Weights of a small masked image model.
Model: 32-pixel images, arch pvt, norm rmsnorm, activation gelu, patch size [2, 2], widths [80, 160, 320].
Rows from block 3 of a small masked image model, named by matrix and row number. Rows with one number belong to one neuron. Each number is 200 + 20 x the weight over its row's rms, rounded and kept within 0 to 999. All counts start at 0.
After each neuron's rows are labels from the 100 images, of 14848, where the neuron reaches its highest value: "peak at" is the part of the image that holds the peak. Only what is clearly more common there than usual is listed. The data: photos with spoken descriptions (Open Images, Localized Narratives). In brackets: how many of the 100.
# fc1: MLP up (model.blocks.3.mlp.fc1.weight, 640x160), inputs 0-159
# fc2: MLP down (model.blocks.3.mlp.fc2.weight, 160x640, transposed), outputs 0-159

fc1.493,205,205,220,205,204,220,191,165,167,163,185,187,188,185,205,192,197,229,193,190,174,195,235,230,215,173,199,220,204,225,212,175,185,209,203,187,194,161,200,182,193,198,187,204,201,177,221,216,207,180,248,190,212,199,229,167,216,190,216,198,220,183,234,191,173,216,192,177,171,225,169,215,184,186,219,202,179,202,222,206,209,189,223,183,207,240,182,188,207,177,177,217,191,218,218,201,230,209,250,234,227,226,176,190,184,244,220,180,191,197,187,235,202,165,216,216,226,197,178,204,167,236,204,161,214,228,219,213,211,188,222,239,198,177,204,184,213,179,214,162,195,215,205,204,191,206,194,196,179,169,192,223,176,220,194,186,192,199,176,184
fc2.493,199,206,183,231,221,193,222,201,225,218,220,194,201,218,228,231,217,210,213,221,220,210,201,165,189,174,238,191,194,168,189,216,169,174,220,228,195,223,186,216,187,190,185,156,211,217,177,169,189,229,166,216,200,168,172,197,201,195,177,195,193,183,170,186,176,198,204,202,230,174,208,164,227,221,185,217,176,198,216,178,203,160,193,200,203,131,226,214,178,212,190,197,186,207,192,220,201,182,183,195,179,185,256,204,196,157,183,223,206,187,231,211,201,222,184,188,210,201,217,190,225,200,222,199,189,189,175,232,190,190,189,162,208,202,191,236,187,202,198,215,184,183,180,188,206,179,191,195,199,188,190,180,186,207,214,167,184,185,237,208
peak at: top right (39); top centre (34)

fc1.371,195,204,195,203,199,173,207,205,220,185,178,218,192,228,220,185,230,207,233,207,209,173,236,225,224,199,189,225,206,212,198,219,200,198,175,221,187,181,185,196,174,193,170,183,179,206,198,219,237,196,217,231,168,198,209,212,205,189,203,199,224,194,207,204,194,216,210,214,201,200,199,202,197,202,197,181,203,254,187,179,219,236,207,136,207,201,171,226,194,220,172,214,179,204,189,162,240,173,210,206,221,224,206,159,173,209,177,250,156,212,191,228,205,222,213,217,193,216,175,221,207,214,190,196,186,261,182,187,210,207,218,214,216,199,215,218,193,181,209,222,206,211,169,228,216,194,202,194,204,193,187,195,191,226,240,223,172,197,226,219
fc2.371,204,201,234,190,188,208,204,171,190,181,204,225,215,206,200,199,218,179,213,240,192,194,179,234,221,226,226,190,204,203,193,212,238,225,190,190,226,198,223,207,200,194,162,213,180,201,219,229,170,206,229,206,228,220,146,235,219,223,231,232,216,231,186,228,202,238,213,232,220,197,184,230,213,202,210,184,202,237,198,214,210,225,229,185,181,218,234,181,197,201,200,160,196,220,194,190,195,153,210,207,219,188,163,204,194,183,174,204,187,190,204,141,174,218,217,212,205,185,206,202,174,196,177,197,177,185,200,202,240,191,204,191,219,182,211,215,215,197,173,227,186,208,217,217,199,216,201,205,199,190,237,223,182,170,213,192,209,215,213,193
peak at: centre (28)

fc1.274,197,173,188,221,212,194,192,166,230,210,154,200,174,218,215,213,215,188,228,172,207,185,186,201,193,210,191,159,193,204,200,182,187,182,180,179,197,234,179,202,196,201,150,196,204,194,216,240,193,196,185,178,175,172,159,216,210,176,177,194,207,200,211,211,216,261,205,194,193,178,211,198,199,230,212,206,195,188,213,204,180,193,215,154,192,213,174,187,198,235,186,221,192,230,198,187,214,209,196,205,153,206,213,200,171,195,151,259,194,191,197,219,209,210,216,188,166,208,177,192,187,197,202,200,189,193,194,216,222,184,193,179,186,207,197,230,209,217,157,239,216,209,207,196,181,194,171,197,208,178,198,209,237,214,207,208,228,195,242,180
fc2.274,236,236,177,205,243,192,189,193,177,173,180,157,154,192,186,207,179,225,182,179,189,203,186,235,185,172,220,220,196,185,225,189,198,213,211,183,174,172,186,187,202,216,216,213,207,177,178,184,214,191,167,200,190,201,189,209,245,206,185,166,198,198,216,213,230,180,218,169,190,201,184,182,195,238,200,157,198,192,205,227,185,230,187,224,181,200,238,201,171,195,211,197,211,211,230,202,233,207,196,195,210,205,150,186,194,212,202,203,166,208,191,199,174,192,206,202,192,198,208,166,211,237,193,191,211,241,204,206,173,185,184,210,195,193,227,205,210,186,245,177,171,176,210,215,188,209,202,218,180,194,203,240,201,170,221,196,192,237,197,184
peak at: centre (29)

fc1.126,231,226,212,231,187,188,221,189,203,186,170,201,198,220,230,164,233,203,202,170,205,210,211,199,219,217,143,193,195,220,186,183,208,207,180,176,189,207,208,204,218,213,198,208,226,220,181,205,213,225,205,219,156,203,221,207,201,179,189,202,155,227,175,204,173,181,195,208,233,190,223,164,222,188,174,201,199,153,178,182,173,200,172,164,181,185,193,201,204,176,201,196,210,217,212,189,196,182,203,224,227,215,226,209,217,156,201,224,189,210,178,174,228,202,205,165,179,195,208,237,204,207,219,190,212,233,162,224,207,239,172,209,217,232,206,216,201,182,199,232,212,206,191,174,212,197,187,204,176,177,171,214,197,222,214,194,184,221,223,189
fc2.126,212,181,217,190,207,208,188,168,204,206,225,193,239,172,183,206,223,204,202,199,229,170,195,208,194,179,255,168,170,178,227,220,204,188,196,192,201,208,195,203,189,220,177,182,202,152,210,180,177,185,214,159,217,177,165,196,196,217,192,176,207,196,196,178,199,214,198,218,187,198,209,201,191,235,232,206,209,242,171,215,211,184,206,214,200,212,197,206,158,222,186,224,192,227,163,187,201,213,199,160,213,190,200,186,180,191,167,215,200,191,218,213,157,240,194,215,196,194,213,200,207,170,171,198,235,199,204,176,219,149,230,189,180,193,166,202,172,214,161,213,173,187,199,238,198,197,204,189,210,190,200,186,188,205,206,191,206,186,247,198
peak at: top right (32)

fc1.91,226,209,167,203,196,199,202,201,213,229,188,205,203,213,200,193,222,175,167,162,178,204,189,201,203,218,214,199,219,247,220,216,206,198,189,171,211,179,224,194,186,220,201,244,202,163,211,192,208,212,238,201,181,223,199,178,214,204,223,221,169,208,194,181,159,197,187,201,174,205,208,208,202,170,186,177,184,196,181,232,233,170,216,204,221,216,219,184,196,195,223,190,185,201,229,217,157,203,201,193,186,212,164,174,191,219,179,191,179,205,216,227,199,154,192,205,186,208,204,208,171,186,204,171,219,169,231,179,206,192,200,200,211,196,189,147,196,176,198,226,199,254,236,221,201,187,191,211,207,188,158,209,211,212,229,195,222,226,161,214
fc2.91,221,246,201,215,213,194,200,192,217,209,230,202,212,209,202,229,198,220,158,193,207,188,202,202,195,194,225,189,170,222,188,251,193,183,221,194,188,236,177,182,199,217,196,172,190,209,196,204,204,195,166,191,210,173,206,174,182,191,165,194,178,223,202,166,184,226,197,198,197,208,206,155,198,172,213,200,204,195,191,175,214,193,226,198,203,174,185,187,191,195,217,190,206,201,223,236,180,222,198,189,201,207,215,191,220,211,166,202,165,200,273,250,198,191,234,213,187,198,198,188,182,192,226,205,206,200,201,226,229,227,145,189,201,191,205,191,202,187,197,204,196,222,226,224,189,178,219,213,208,198,162,170,187,237,216,162,222,195,181,225
peak at: bottom left (44); bottom centre (33)

fc1.560,201,198,158,210,190,196,216,189,200,216,182,198,175,175,191,209,185,176,164,183,182,207,196,194,195,236,200,228,217,241,230,240,213,192,213,218,211,192,219,190,214,185,222,221,222,209,227,194,208,185,207,175,165,196,217,186,204,213,198,239,177,215,205,174,167,224,191,226,194,171,224,184,182,215,168,218,205,203,185,194,204,191,212,206,204,198,229,238,211,162,190,152,192,204,218,216,190,206,176,178,198,203,188,217,237,213,209,180,169,190,212,256,203,191,209,246,201,195,192,200,211,209,209,197,207,167,232,180,211,228,192,213,176,215,184,142,183,219,204,216,194,238,209,207,178,179,193,184,210,230,175,190,180,210,218,191,222,227,179,201
fc2.560,204,174,185,217,232,204,178,221,181,204,256,202,182,208,210,188,174,201,203,200,201,191,214,224,167,195,202,173,206,252,196,193,209,176,224,193,195,211,197,192,176,227,193,184,178,176,230,209,224,207,185,182,215,204,233,195,182,183,199,214,169,205,202,198,249,183,180,200,228,151,180,182,169,169,203,212,170,210,165,224,184,207,221,197,194,187,200,153,200,164,220,188,219,188,177,207,164,211,172,204,188,202,200,198,187,217,209,220,203,198,211,189,210,205,216,190,231,199,217,155,202,208,208,207,225,202,210,213,195,222,202,201,175,192,175,162,204,213,151,223,178,238,190,212,212,215,198,187,222,160,199,207,187,219,229,192,199,206,160,223
peak at: bottom left (37)

fc1.180,216,175,185,214,175,175,199,238,235,218,207,196,191,194,213,223,194,176,215,224,222,177,196,178,171,226,180,165,187,174,209,192,183,164,204,219,196,228,214,239,204,206,193,209,228,216,180,185,196,231,172,195,160,215,221,226,208,229,182,197,155,220,189,210,229,185,193,202,210,216,235,172,203,190,148,188,209,210,198,204,198,188,172,235,173,214,214,192,179,180,192,172,197,190,200,209,203,231,198,157,172,177,211,188,217,190,206,220,227,202,218,204,205,236,183,178,193,221,212,199,218,170,233,209,215,160,189,202,191,211,154,188,189,206,210,227,203,224,207,200,208,219,173,201,218,202,182,185,216,185,219,222,223,167,208,223,188,214,224,194
fc2.180,201,171,237,167,184,194,192,207,206,187,182,196,205,179,200,190,201,190,190,174,172,186,214,270,171,244,164,213,200,205,201,200,212,218,204,197,204,190,201,188,183,211,199,200,191,172,192,217,184,193,206,210,200,207,233,216,207,200,231,225,209,211,215,200,221,187,190,192,187,191,201,219,176,191,199,183,218,189,190,231,200,253,181,195,191,236,210,188,242,184,220,196,206,176,210,158,214,204,220,207,198,189,187,194,220,245,222,202,191,219,207,206,223,176,202,214,219,181,204,163,186,208,188,183,178,198,238,186,176,249,200,251,228,205,202,173,216,190,221,187,191,241,219,196,175,246,199,210,208,207,206,236,191,196,197,231,212,226,172,180
peak at: bottom centre (31)

fc1.261,188,167,211,184,199,231,195,191,219,178,220,188,231,198,204,216,178,203,194,222,173,176,201,215,163,183,216,197,193,182,205,186,185,195,212,192,205,253,170,209,186,226,200,195,216,245,216,230,202,203,196,225,198,209,194,223,247,201,177,211,166,190,235,153,226,193,212,184,187,191,171,184,205,217,216,208,190,193,234,174,209,166,210,238,207,214,198,173,188,190,216,223,186,197,202,205,199,210,179,191,210,213,222,203,214,206,191,179,222,177,174,184,232,176,192,157,202,209,191,205,206,206,176,137,164,180,208,220,186,220,180,216,229,193,185,231,181,182,236,206,211,183,210,176,194,219,207,212,198,217,206,208,187,193,190,239,236,199,196,227
fc2.261,193,208,192,196,201,196,202,203,217,200,204,214,205,193,178,155,217,214,177,192,169,216,164,206,173,193,216,204,169,216,197,218,193,204,179,193,194,247,221,178,189,196,220,200,189,174,226,206,200,233,229,206,188,228,185,189,225,193,197,173,187,190,195,160,187,209,181,239,201,157,207,187,185,235,162,227,210,202,207,219,189,218,218,195,208,186,190,198,214,218,189,188,170,193,191,204,185,181,215,194,189,191,200,215,203,239,188,236,234,202,258,232,178,181,215,168,201,201,196,212,195,182,159,227,230,155,179,212,231,192,180,217,222,200,154,189,203,203,164,206,211,220,203,167,181,229,180,198,196,208,215,198,203,186,173,213,227,178,179,182
peak at: bottom left (35); bottom centre (31)

fc1.531,211,201,166,205,206,200,218,198,228,228,161,215,211,194,234,212,197,179,163,205,204,175,214,176,196,207,192,222,205,199,210,199,208,187,210,199,199,182,161,179,195,199,172,192,189,196,190,176,200,224,177,186,201,158,217,172,188,196,167,213,214,185,222,179,212,197,218,218,184,211,211,192,203,195,198,200,178,174,222,233,256,183,196,197,223,196,225,228,232,177,194,216,188,188,148,176,222,176,205,217,191,218,211,190,183,245,229,143,185,210,212,242,236,201,196,202,231,204,204,227,184,204,209,199,189,239,222,172,193,180,221,219,205,226,199,170,203,150,217,206,186,213,190,176,216,175,211,201,204,199,194,206,200,205,189,198,180,232,196,231
fc2.531,213,200,196,222,184,206,220,184,226,187,216,202,207,177,219,223,215,211,147,219,198,171,232,226,184,211,214,183,211,200,208,201,183,203,193,197,226,172,170,182,160,196,189,172,202,200,212,163,171,189,191,219,207,178,174,194,177,186,181,212,188,204,230,179,203,229,203,203,190,200,206,183,188,162,197,212,169,225,224,222,228,160,184,164,218,221,226,218,198,197,216,192,201,184,178,172,214,190,211,202,199,221,195,190,189,243,224,155,192,198,237,246,243,195,187,198,210,212,208,217,191,168,209,194,170,222,172,218,182,181,208,196,181,186,179,188,215,200,221,239,190,218,198,195,200,172,211,209,212,189,233,185,212,225,216,189,200,216,207,253
peak at: top right (54); top left (32)

fc1.231,188,190,181,222,201,213,220,191,186,192,199,218,184,224,198,162,228,201,210,217,208,166,224,218,224,193,149,211,193,196,205,190,204,181,208,200,213,198,188,159,182,197,202,146,193,186,227,204,190,203,193,231,214,175,230,193,189,207,198,174,210,232,200,176,205,174,237,208,215,206,195,212,189,151,193,176,190,188,192,197,202,219,177,151,239,178,154,205,219,209,173,223,196,200,207,175,206,223,210,196,180,215,177,164,159,191,232,180,199,241,202,203,194,224,215,236,229,202,206,226,177,200,218,224,170,250,202,186,193,208,194,219,211,189,179,186,197,191,203,198,226,219,201,194,171,208,196,180,188,221,184,191,163,201,177,204,174,178,207,203
fc2.231,193,205,194,197,188,180,199,211,194,190,180,205,241,210,183,203,193,191,188,199,174,205,210,232,213,203,221,177,195,225,205,192,212,223,180,179,188,205,199,208,219,206,173,216,187,204,186,216,217,191,205,233,234,229,205,203,225,228,220,194,196,214,203,240,237,207,217,210,189,180,207,185,204,229,201,191,193,245,201,207,210,202,221,206,159,233,230,181,191,190,253,175,201,211,221,168,191,196,181,214,220,196,168,193,218,216,187,235,180,187,180,198,185,192,211,237,226,190,212,197,193,198,169,172,229,212,216,232,212,198,175,241,222,187,223,221,196,207,208,194,193,191,233,233,182,223,204,181,216,208,211,160,161,201,191,215,250,263,209,208
peak at: centre (25)

fc1.559,223,227,152,209,201,203,192,209,204,258,237,214,195,198,217,187,201,155,165,212,223,187,186,171,207,249,213,215,204,229,219,207,228,171,217,163,203,201,210,174,210,198,218,235,204,182,201,186,210,204,205,163,195,204,203,173,219,200,207,189,207,215,202,211,176,193,175,221,208,186,232,185,192,199,176,195,203,197,202,234,214,181,219,217,201,173,192,209,198,197,229,195,183,210,199,222,167,202,224,191,201,184,205,211,205,221,203,185,168,192,206,176,183,163,198,188,203,209,205,167,178,158,208,215,251,169,210,189,172,202,169,150,200,192,185,176,206,192,192,187,185,248,198,182,224,210,196,213,217,186,156,193,195,192,179,179,193,227,203,196
fc2.559,241,200,199,238,201,209,198,205,177,196,195,209,205,219,198,193,185,197,183,177,220,224,205,209,183,195,185,197,188,231,196,212,189,175,202,192,178,200,230,197,188,175,224,211,225,175,192,191,204,204,209,195,201,212,242,183,213,177,194,161,184,207,181,185,171,192,169,192,198,203,195,186,214,210,181,239,208,185,173,188,161,212,201,225,218,177,173,181,204,211,199,175,217,174,228,241,180,235,215,189,169,193,197,243,213,203,191,201,197,206,217,212,177,185,209,207,213,174,217,192,179,198,217,212,262,167,206,206,193,227,144,179,178,204,204,167,204,228,159,198,246,222,193,185,178,206,203,188,189,195,161,202,201,216,201,157,215,209,164,180
peak at: bottom left (56); bottom right (40)

fc1.611,182,191,211,233,213,165,221,195,222,196,183,217,192,220,218,176,209,195,255,174,192,211,229,200,176,201,191,222,217,221,190,244,185,200,224,250,169,175,168,192,181,174,208,161,200,183,165,211,204,189,235,221,181,212,210,199,192,219,219,204,178,193,204,188,192,195,216,203,213,214,216,180,205,195,194,170,204,220,167,202,197,213,186,168,214,193,175,202,190,224,200,217,205,205,214,201,210,188,219,195,179,225,235,198,205,181,161,254,221,221,191,185,180,222,192,197,185,215,204,231,231,197,217,197,210,243,200,189,190,204,232,215,197,178,235,217,217,223,174,204,226,186,208,200,213,150,188,200,174,202,163,218,200,213,229,217,181,192,207,222
fc2.611,176,195,181,196,147,165,200,217,201,213,188,192,176,194,183,158,180,179,182,181,172,197,190,195,191,223,179,215,208,209,210,219,186,212,209,215,196,177,162,191,226,206,219,156,192,168,221,222,187,191,166,185,189,225,229,164,171,199,204,193,182,191,216,191,232,162,217,197,199,214,194,170,195,179,214,181,199,181,201,212,188,196,170,190,211,198,178,202,169,182,185,245,192,195,194,199,220,222,195,231,198,218,205,195,225,226,217,194,195,221,189,242,215,187,190,179,196,208,194,198,199,183,201,210,206,236,246,200,196,196,237,242,192,213,215,197,189,171,223,188,189,166,222,184,211,147,197,199,195,204,172,188,184,219,216,240,185,198,181,233
peak at: bottom centre (26)

fc1.1,202,203,223,200,189,182,205,212,228,199,211,195,191,232,220,173,213,196,208,155,206,204,239,194,218,187,156,194,184,219,194,229,211,218,216,244,178,197,182,165,206,187,242,212,151,163,183,197,219,199,219,257,188,206,203,177,175,188,195,219,181,202,230,229,228,191,197,220,220,182,200,166,206,127,170,215,210,216,184,211,208,215,191,190,224,183,200,226,200,207,214,228,191,204,186,156,217,183,178,167,179,205,211,197,225,199,209,211,185,227,167,219,222,206,210,200,196,232,186,215,205,223,220,211,179,207,193,200,173,189,220,201,210,204,209,183,217,216,200,177,178,217,191,214,178,168,209,183,195,207,200,198,188,211,182,187,195,209,189,230
fc2.1,203,215,180,172,230,206,194,207,176,202,192,175,225,206,208,235,161,226,171,224,195,212,224,192,193,191,266,202,212,194,212,192,230,209,193,191,225,186,202,187,211,219,144,159,202,204,176,172,228,213,222,169,216,216,194,206,225,195,207,194,240,235,182,202,201,204,213,185,192,194,190,215,197,234,208,214,224,213,201,205,182,228,208,209,202,210,203,202,208,194,151,167,203,183,207,178,193,198,191,230,203,193,163,172,198,218,191,214,190,182,218,196,171,217,216,205,205,189,209,185,193,188,168,175,210,187,181,221,210,217,150,213,226,182,198,203,194,205,236,231,185,221,184,194,200,227,197,227,182,205,196,211,177,162,214,210,224,201,253,186
peak at: centre (26)

fc1.534,227,221,185,240,205,178,204,184,188,210,232,213,198,187,192,208,208,185,218,180,232,187,207,194,207,215,179,200,194,198,184,183,207,183,194,191,159,220,217,180,210,177,213,179,250,201,186,178,208,212,189,228,160,211,235,245,213,189,176,207,186,194,172,192,215,211,180,207,222,186,188,186,194,207,188,217,200,220,188,189,160,150,204,198,153,199,213,190,217,192,206,186,228,176,207,230,221,231,187,222,213,189,207,223,216,172,189,217,207,185,196,177,218,210,196,169,219,176,201,219,179,178,202,228,244,210,209,182,188,216,161,190,166,212,206,181,239,230,201,187,174,218,168,187,229,217,166,186,179,214,174,173,209,204,165,220,200,198,188,206
fc2.534,181,222,177,176,205,207,179,207,203,198,238,186,178,185,234,215,211,177,183,226,170,184,206,219,217,195,177,223,185,207,188,187,206,188,184,183,218,227,212,191,205,236,217,168,177,187,224,207,202,215,196,241,212,215,209,247,227,214,175,225,208,194,224,187,210,176,230,181,204,201,193,218,210,187,219,165,239,198,216,219,175,205,217,188,171,196,202,181,203,175,224,158,198,201,221,172,188,189,192,239,206,208,170,196,194,197,232,195,208,216,218,161,223,208,155,211,213,224,199,188,195,201,239,175,200,221,219,173,214,180,228,268,219,191,206,194,220,195,226,170,199,213,186,214,203,191,210,193,206,194,206,222,190,192,245,214,189,200,193,186
peak at: centre (25)

fc1.561,216,206,198,211,198,244,183,156,235,181,173,184,184,209,198,235,177,198,228,238,207,188,202,210,181,204,231,204,203,190,200,163,176,199,190,229,181,226,194,201,216,180,204,184,154,197,187,217,197,198,205,206,224,192,198,188,232,197,190,210,218,199,178,214,212,246,188,199,213,193,218,194,205,217,182,205,178,207,217,179,220,230,214,172,191,194,225,174,187,186,191,220,180,212,232,194,181,208,193,205,195,182,204,189,254,180,217,218,198,206,193,233,225,200,220,194,213,184,207,159,217,203,197,167,182,200,213,168,211,226,195,222,220,173,211,225,206,172,180,164,211,166,208,176,195,240,183,194,193,175,232,212,214,226,205,193,197,225,230,145
fc2.561,200,219,198,211,169,207,201,186,219,219,212,156,188,210,197,190,174,206,206,175,216,191,211,186,183,211,190,218,160,206,202,206,208,208,190,177,158,228,217,184,222,207,226,176,169,170,221,176,152,207,184,179,206,208,212,188,178,207,176,193,216,203,174,192,223,235,189,220,223,195,199,208,187,200,178,215,142,233,221,190,197,207,180,161,182,168,175,188,172,196,208,202,195,189,234,222,166,202,225,204,200,154,201,192,248,192,200,211,185,209,243,228,212,204,170,169,203,189,204,188,214,185,207,199,227,183,198,182,214,219,174,183,215,168,197,195,221,196,184,176,187,218,171,213,193,206,195,199,221,188,197,186,227,230,182,183,213,236,199,165
peak at: bottom centre (26)

fc1.510,202,191,205,190,207,192,185,205,232,219,224,191,200,203,205,270,203,175,174,215,193,183,169,183,202,224,192,212,180,199,199,212,216,199,218,189,224,229,161,184,207,228,197,211,186,246,185,210,189,227,149,206,217,173,197,203,179,206,172,214,209,187,208,188,252,201,224,221,215,210,215,174,197,200,182,213,218,181,230,184,222,180,195,219,178,199,223,182,197,185,183,231,188,182,181,161,185,177,176,186,216,203,220,162,200,199,219,197,195,206,212,190,243,209,175,201,211,193,211,194,210,173,210,197,169,194,222,216,225,201,197,212,241,215,198,215,211,149,225,208,141,195,207,207,196,206,207,224,206,229,220,196,187,212,177,200,228,183,195,224
fc2.510,192,222,204,166,187,210,200,192,219,217,221,181,220,188,185,222,229,202,179,190,167,179,191,197,189,204,209,193,174,227,186,235,208,224,195,178,180,226,182,192,183,244,197,195,197,177,200,214,193,184,186,196,211,196,193,205,174,224,183,192,181,218,197,165,213,224,220,208,217,194,209,160,164,180,174,191,182,195,195,235,239,163,188,173,181,196,198,188,203,197,191,225,185,197,196,152,178,180,195,199,174,207,221,189,213,206,185,180,193,179,251,199,226,236,175,195,202,182,197,194,208,189,230,220,185,173,176,229,248,210,191,206,228,187,181,206,228,171,195,230,180,230,220,199,186,196,207,205,235,197,240,179,220,203,214,190,247,185,175,209
peak at: bottom left (58)

fc1.61,172,225,203,231,178,223,192,216,215,185,205,181,182,231,216,191,211,182,225,202,210,210,183,193,206,209,219,171,224,224,201,226,210,205,180,215,201,184,213,201,189,192,193,159,244,196,206,207,225,211,251,234,218,195,216,204,228,194,221,198,188,221,176,171,152,191,180,212,211,181,216,176,253,194,191,156,221,208,165,196,225,222,192,189,186,188,205,168,206,149,182,189,208,199,231,214,209,225,203,195,209,196,207,194,186,138,168,213,208,207,202,182,194,201,216,154,158,189,205,221,215,204,200,183,203,183,192,189,206,240,205,211,219,185,234,188,209,188,175,197,230,188,207,218,189,200,189,204,191,175,176,218,198,203,225,207,182,194,218,174
fc2.61,209,214,213,184,178,190,210,247,201,189,204,207,179,201,199,191,207,209,229,216,193,214,178,204,193,234,184,184,222,237,187,257,198,215,203,205,182,182,202,181,167,198,206,207,203,212,193,226,221,214,222,198,187,239,242,194,180,199,217,219,189,205,208,206,199,165,166,198,191,200,204,192,222,172,186,184,208,197,219,186,167,236,188,226,152,210,196,169,238,174,223,211,194,183,193,215,185,191,189,220,195,206,236,202,253,224,191,196,220,207,227,203,216,178,221,200,189,188,200,208,181,220,227,214,189,206,224,201,185,224,190,237,205,192,212,208,203,171,260,156,205,213,227,172,216,189,188,215,179,217,196,202,198,194,203,199,166,181,156,188
peak at: bottom centre (27)

fc1.610,246,193,158,218,222,219,201,235,190,225,257,211,204,191,209,193,147,181,173,174,227,214,174,184,197,226,216,206,178,211,193,215,207,197,194,209,205,190,210,191,213,195,242,212,185,223,173,153,216,222,185,195,179,217,197,207,189,206,186,200,164,196,206,196,219,222,180,207,201,205,219,198,222,173,177,194,191,182,201,212,191,183,183,227,205,180,215,203,208,198,238,155,215,221,201,202,177,223,221,187,200,189,209,235,236,185,217,200,209,201,181,208,210,178,196,193,201,205,224,180,213,182,208,185,243,149,185,204,163,224,160,175,174,216,191,153,217,227,191,186,208,220,205,183,193,212,177,205,191,219,183,200,223,203,182,208,188,218,213,194
fc2.610,178,187,235,177,127,199,208,187,208,198,223,204,187,186,194,204,196,171,184,221,188,194,188,213,222,219,199,181,189,171,203,215,203,230,168,218,218,186,202,196,206,222,170,190,176,215,226,217,201,194,199,227,212,230,179,234,200,233,196,199,199,199,211,202,192,199,238,211,215,209,205,220,195,166,219,172,205,240,224,229,245,194,201,176,172,204,217,196,195,202,229,190,175,216,192,143,208,198,229,197,202,204,180,184,207,182,228,183,207,206,199,190,193,207,173,198,167,213,197,213,219,167,188,195,159,209,194,203,208,173,237,183,237,197,195,221,215,176,239,211,186,178,219,229,189,200,194,213,209,201,238,185,188,208,212,210,208,178,233,240
peak at: centre (26)

fc1.360,216,192,177,179,202,199,186,170,223,236,182,243,212,179,174,213,207,174,220,196,206,168,202,181,175,229,220,203,157,199,198,244,207,190,217,182,219,199,226,180,178,192,180,202,186,218,203,227,191,186,193,197,183,196,184,157,195,210,209,215,229,186,228,178,232,210,192,212,195,185,218,205,185,165,206,220,198,216,189,208,243,209,192,206,212,233,225,195,191,198,200,200,196,224,180,157,190,206,211,228,194,207,169,180,202,209,227,202,159,195,190,214,247,165,193,214,209,174,192,196,189,166,201,216,166,190,191,217,206,177,238,195,220,179,176,190,211,168,215,196,173,224,230,238,211,216,205,205,231,190,206,198,181,217,197,159,217,214,170,211
fc2.360,197,195,198,186,191,193,203,176,232,192,233,218,195,175,187,211,234,203,158,183,206,173,213,227,186,222,238,149,194,213,198,214,181,198,207,185,207,201,200,194,174,227,207,160,197,210,199,203,216,193,203,215,194,166,183,155,190,204,206,225,191,195,227,184,207,202,209,208,201,210,201,184,175,193,202,218,203,232,186,197,262,187,179,189,204,223,212,201,190,225,225,213,198,218,199,160,217,192,209,208,196,205,165,195,221,205,197,202,170,187,238,223,218,184,195,232,210,192,203,228,192,192,212,230,172,207,188,236,217,196,217,188,192,183,203,205,220,194,258,222,188,207,257,230,176,191,210,211,208,209,188,209,221,234,209,146,222,190,223,208
peak at: top right (51); top left (41)

fc1.450,212,214,165,185,116,200,178,215,197,203,206,201,194,219,178,178,215,214,178,221,219,175,202,208,205,198,204,196,184,195,209,195,214,175,200,173,197,232,221,187,219,208,173,223,208,221,204,210,231,213,176,162,212,202,207,184,254,180,177,201,253,207,208,193,226,184,154,194,233,159,232,178,207,227,202,225,216,188,224,212,170,203,239,212,204,209,181,218,209,199,189,218,207,164,208,214,200,192,191,203,189,162,231,210,200,206,210,199,156,185,197,208,186,185,219,200,202,200,197,184,191,207,166,212,204,197,206,195,217,192,173,155,218,223,193,191,206,187,194,199,188,194,179,185,210,234,198,192,228,181,175,206,181,192,169,179,204,214,180,175
fc2.450,198,213,157,206,309,233,183,210,186,125,202,190,187,200,188,224,207,247,177,216,194,187,196,208,214,144,171,191,201,201,203,195,219,200,213,180,198,229,215,197,212,202,214,226,193,200,202,211,241,201,194,185,215,187,193,202,243,200,186,189,241,191,201,193,206,207,193,170,197,203,190,197,189,198,187,219,226,198,213,170,185,193,215,194,191,212,210,221,209,209,172,200,210,173,203,198,188,192,176,183,202,219,220,190,159,211,213,198,180,211,182,219,193,175,181,222,213,206,196,168,199,246,206,209,207,216,208,200,200,201,211,178,228,188,195,207,205,170,214,175,208,211,189,196,207,244,204,206,191,197,188,198,202,205,171,198,198,201,212,176
peak at: top right (35)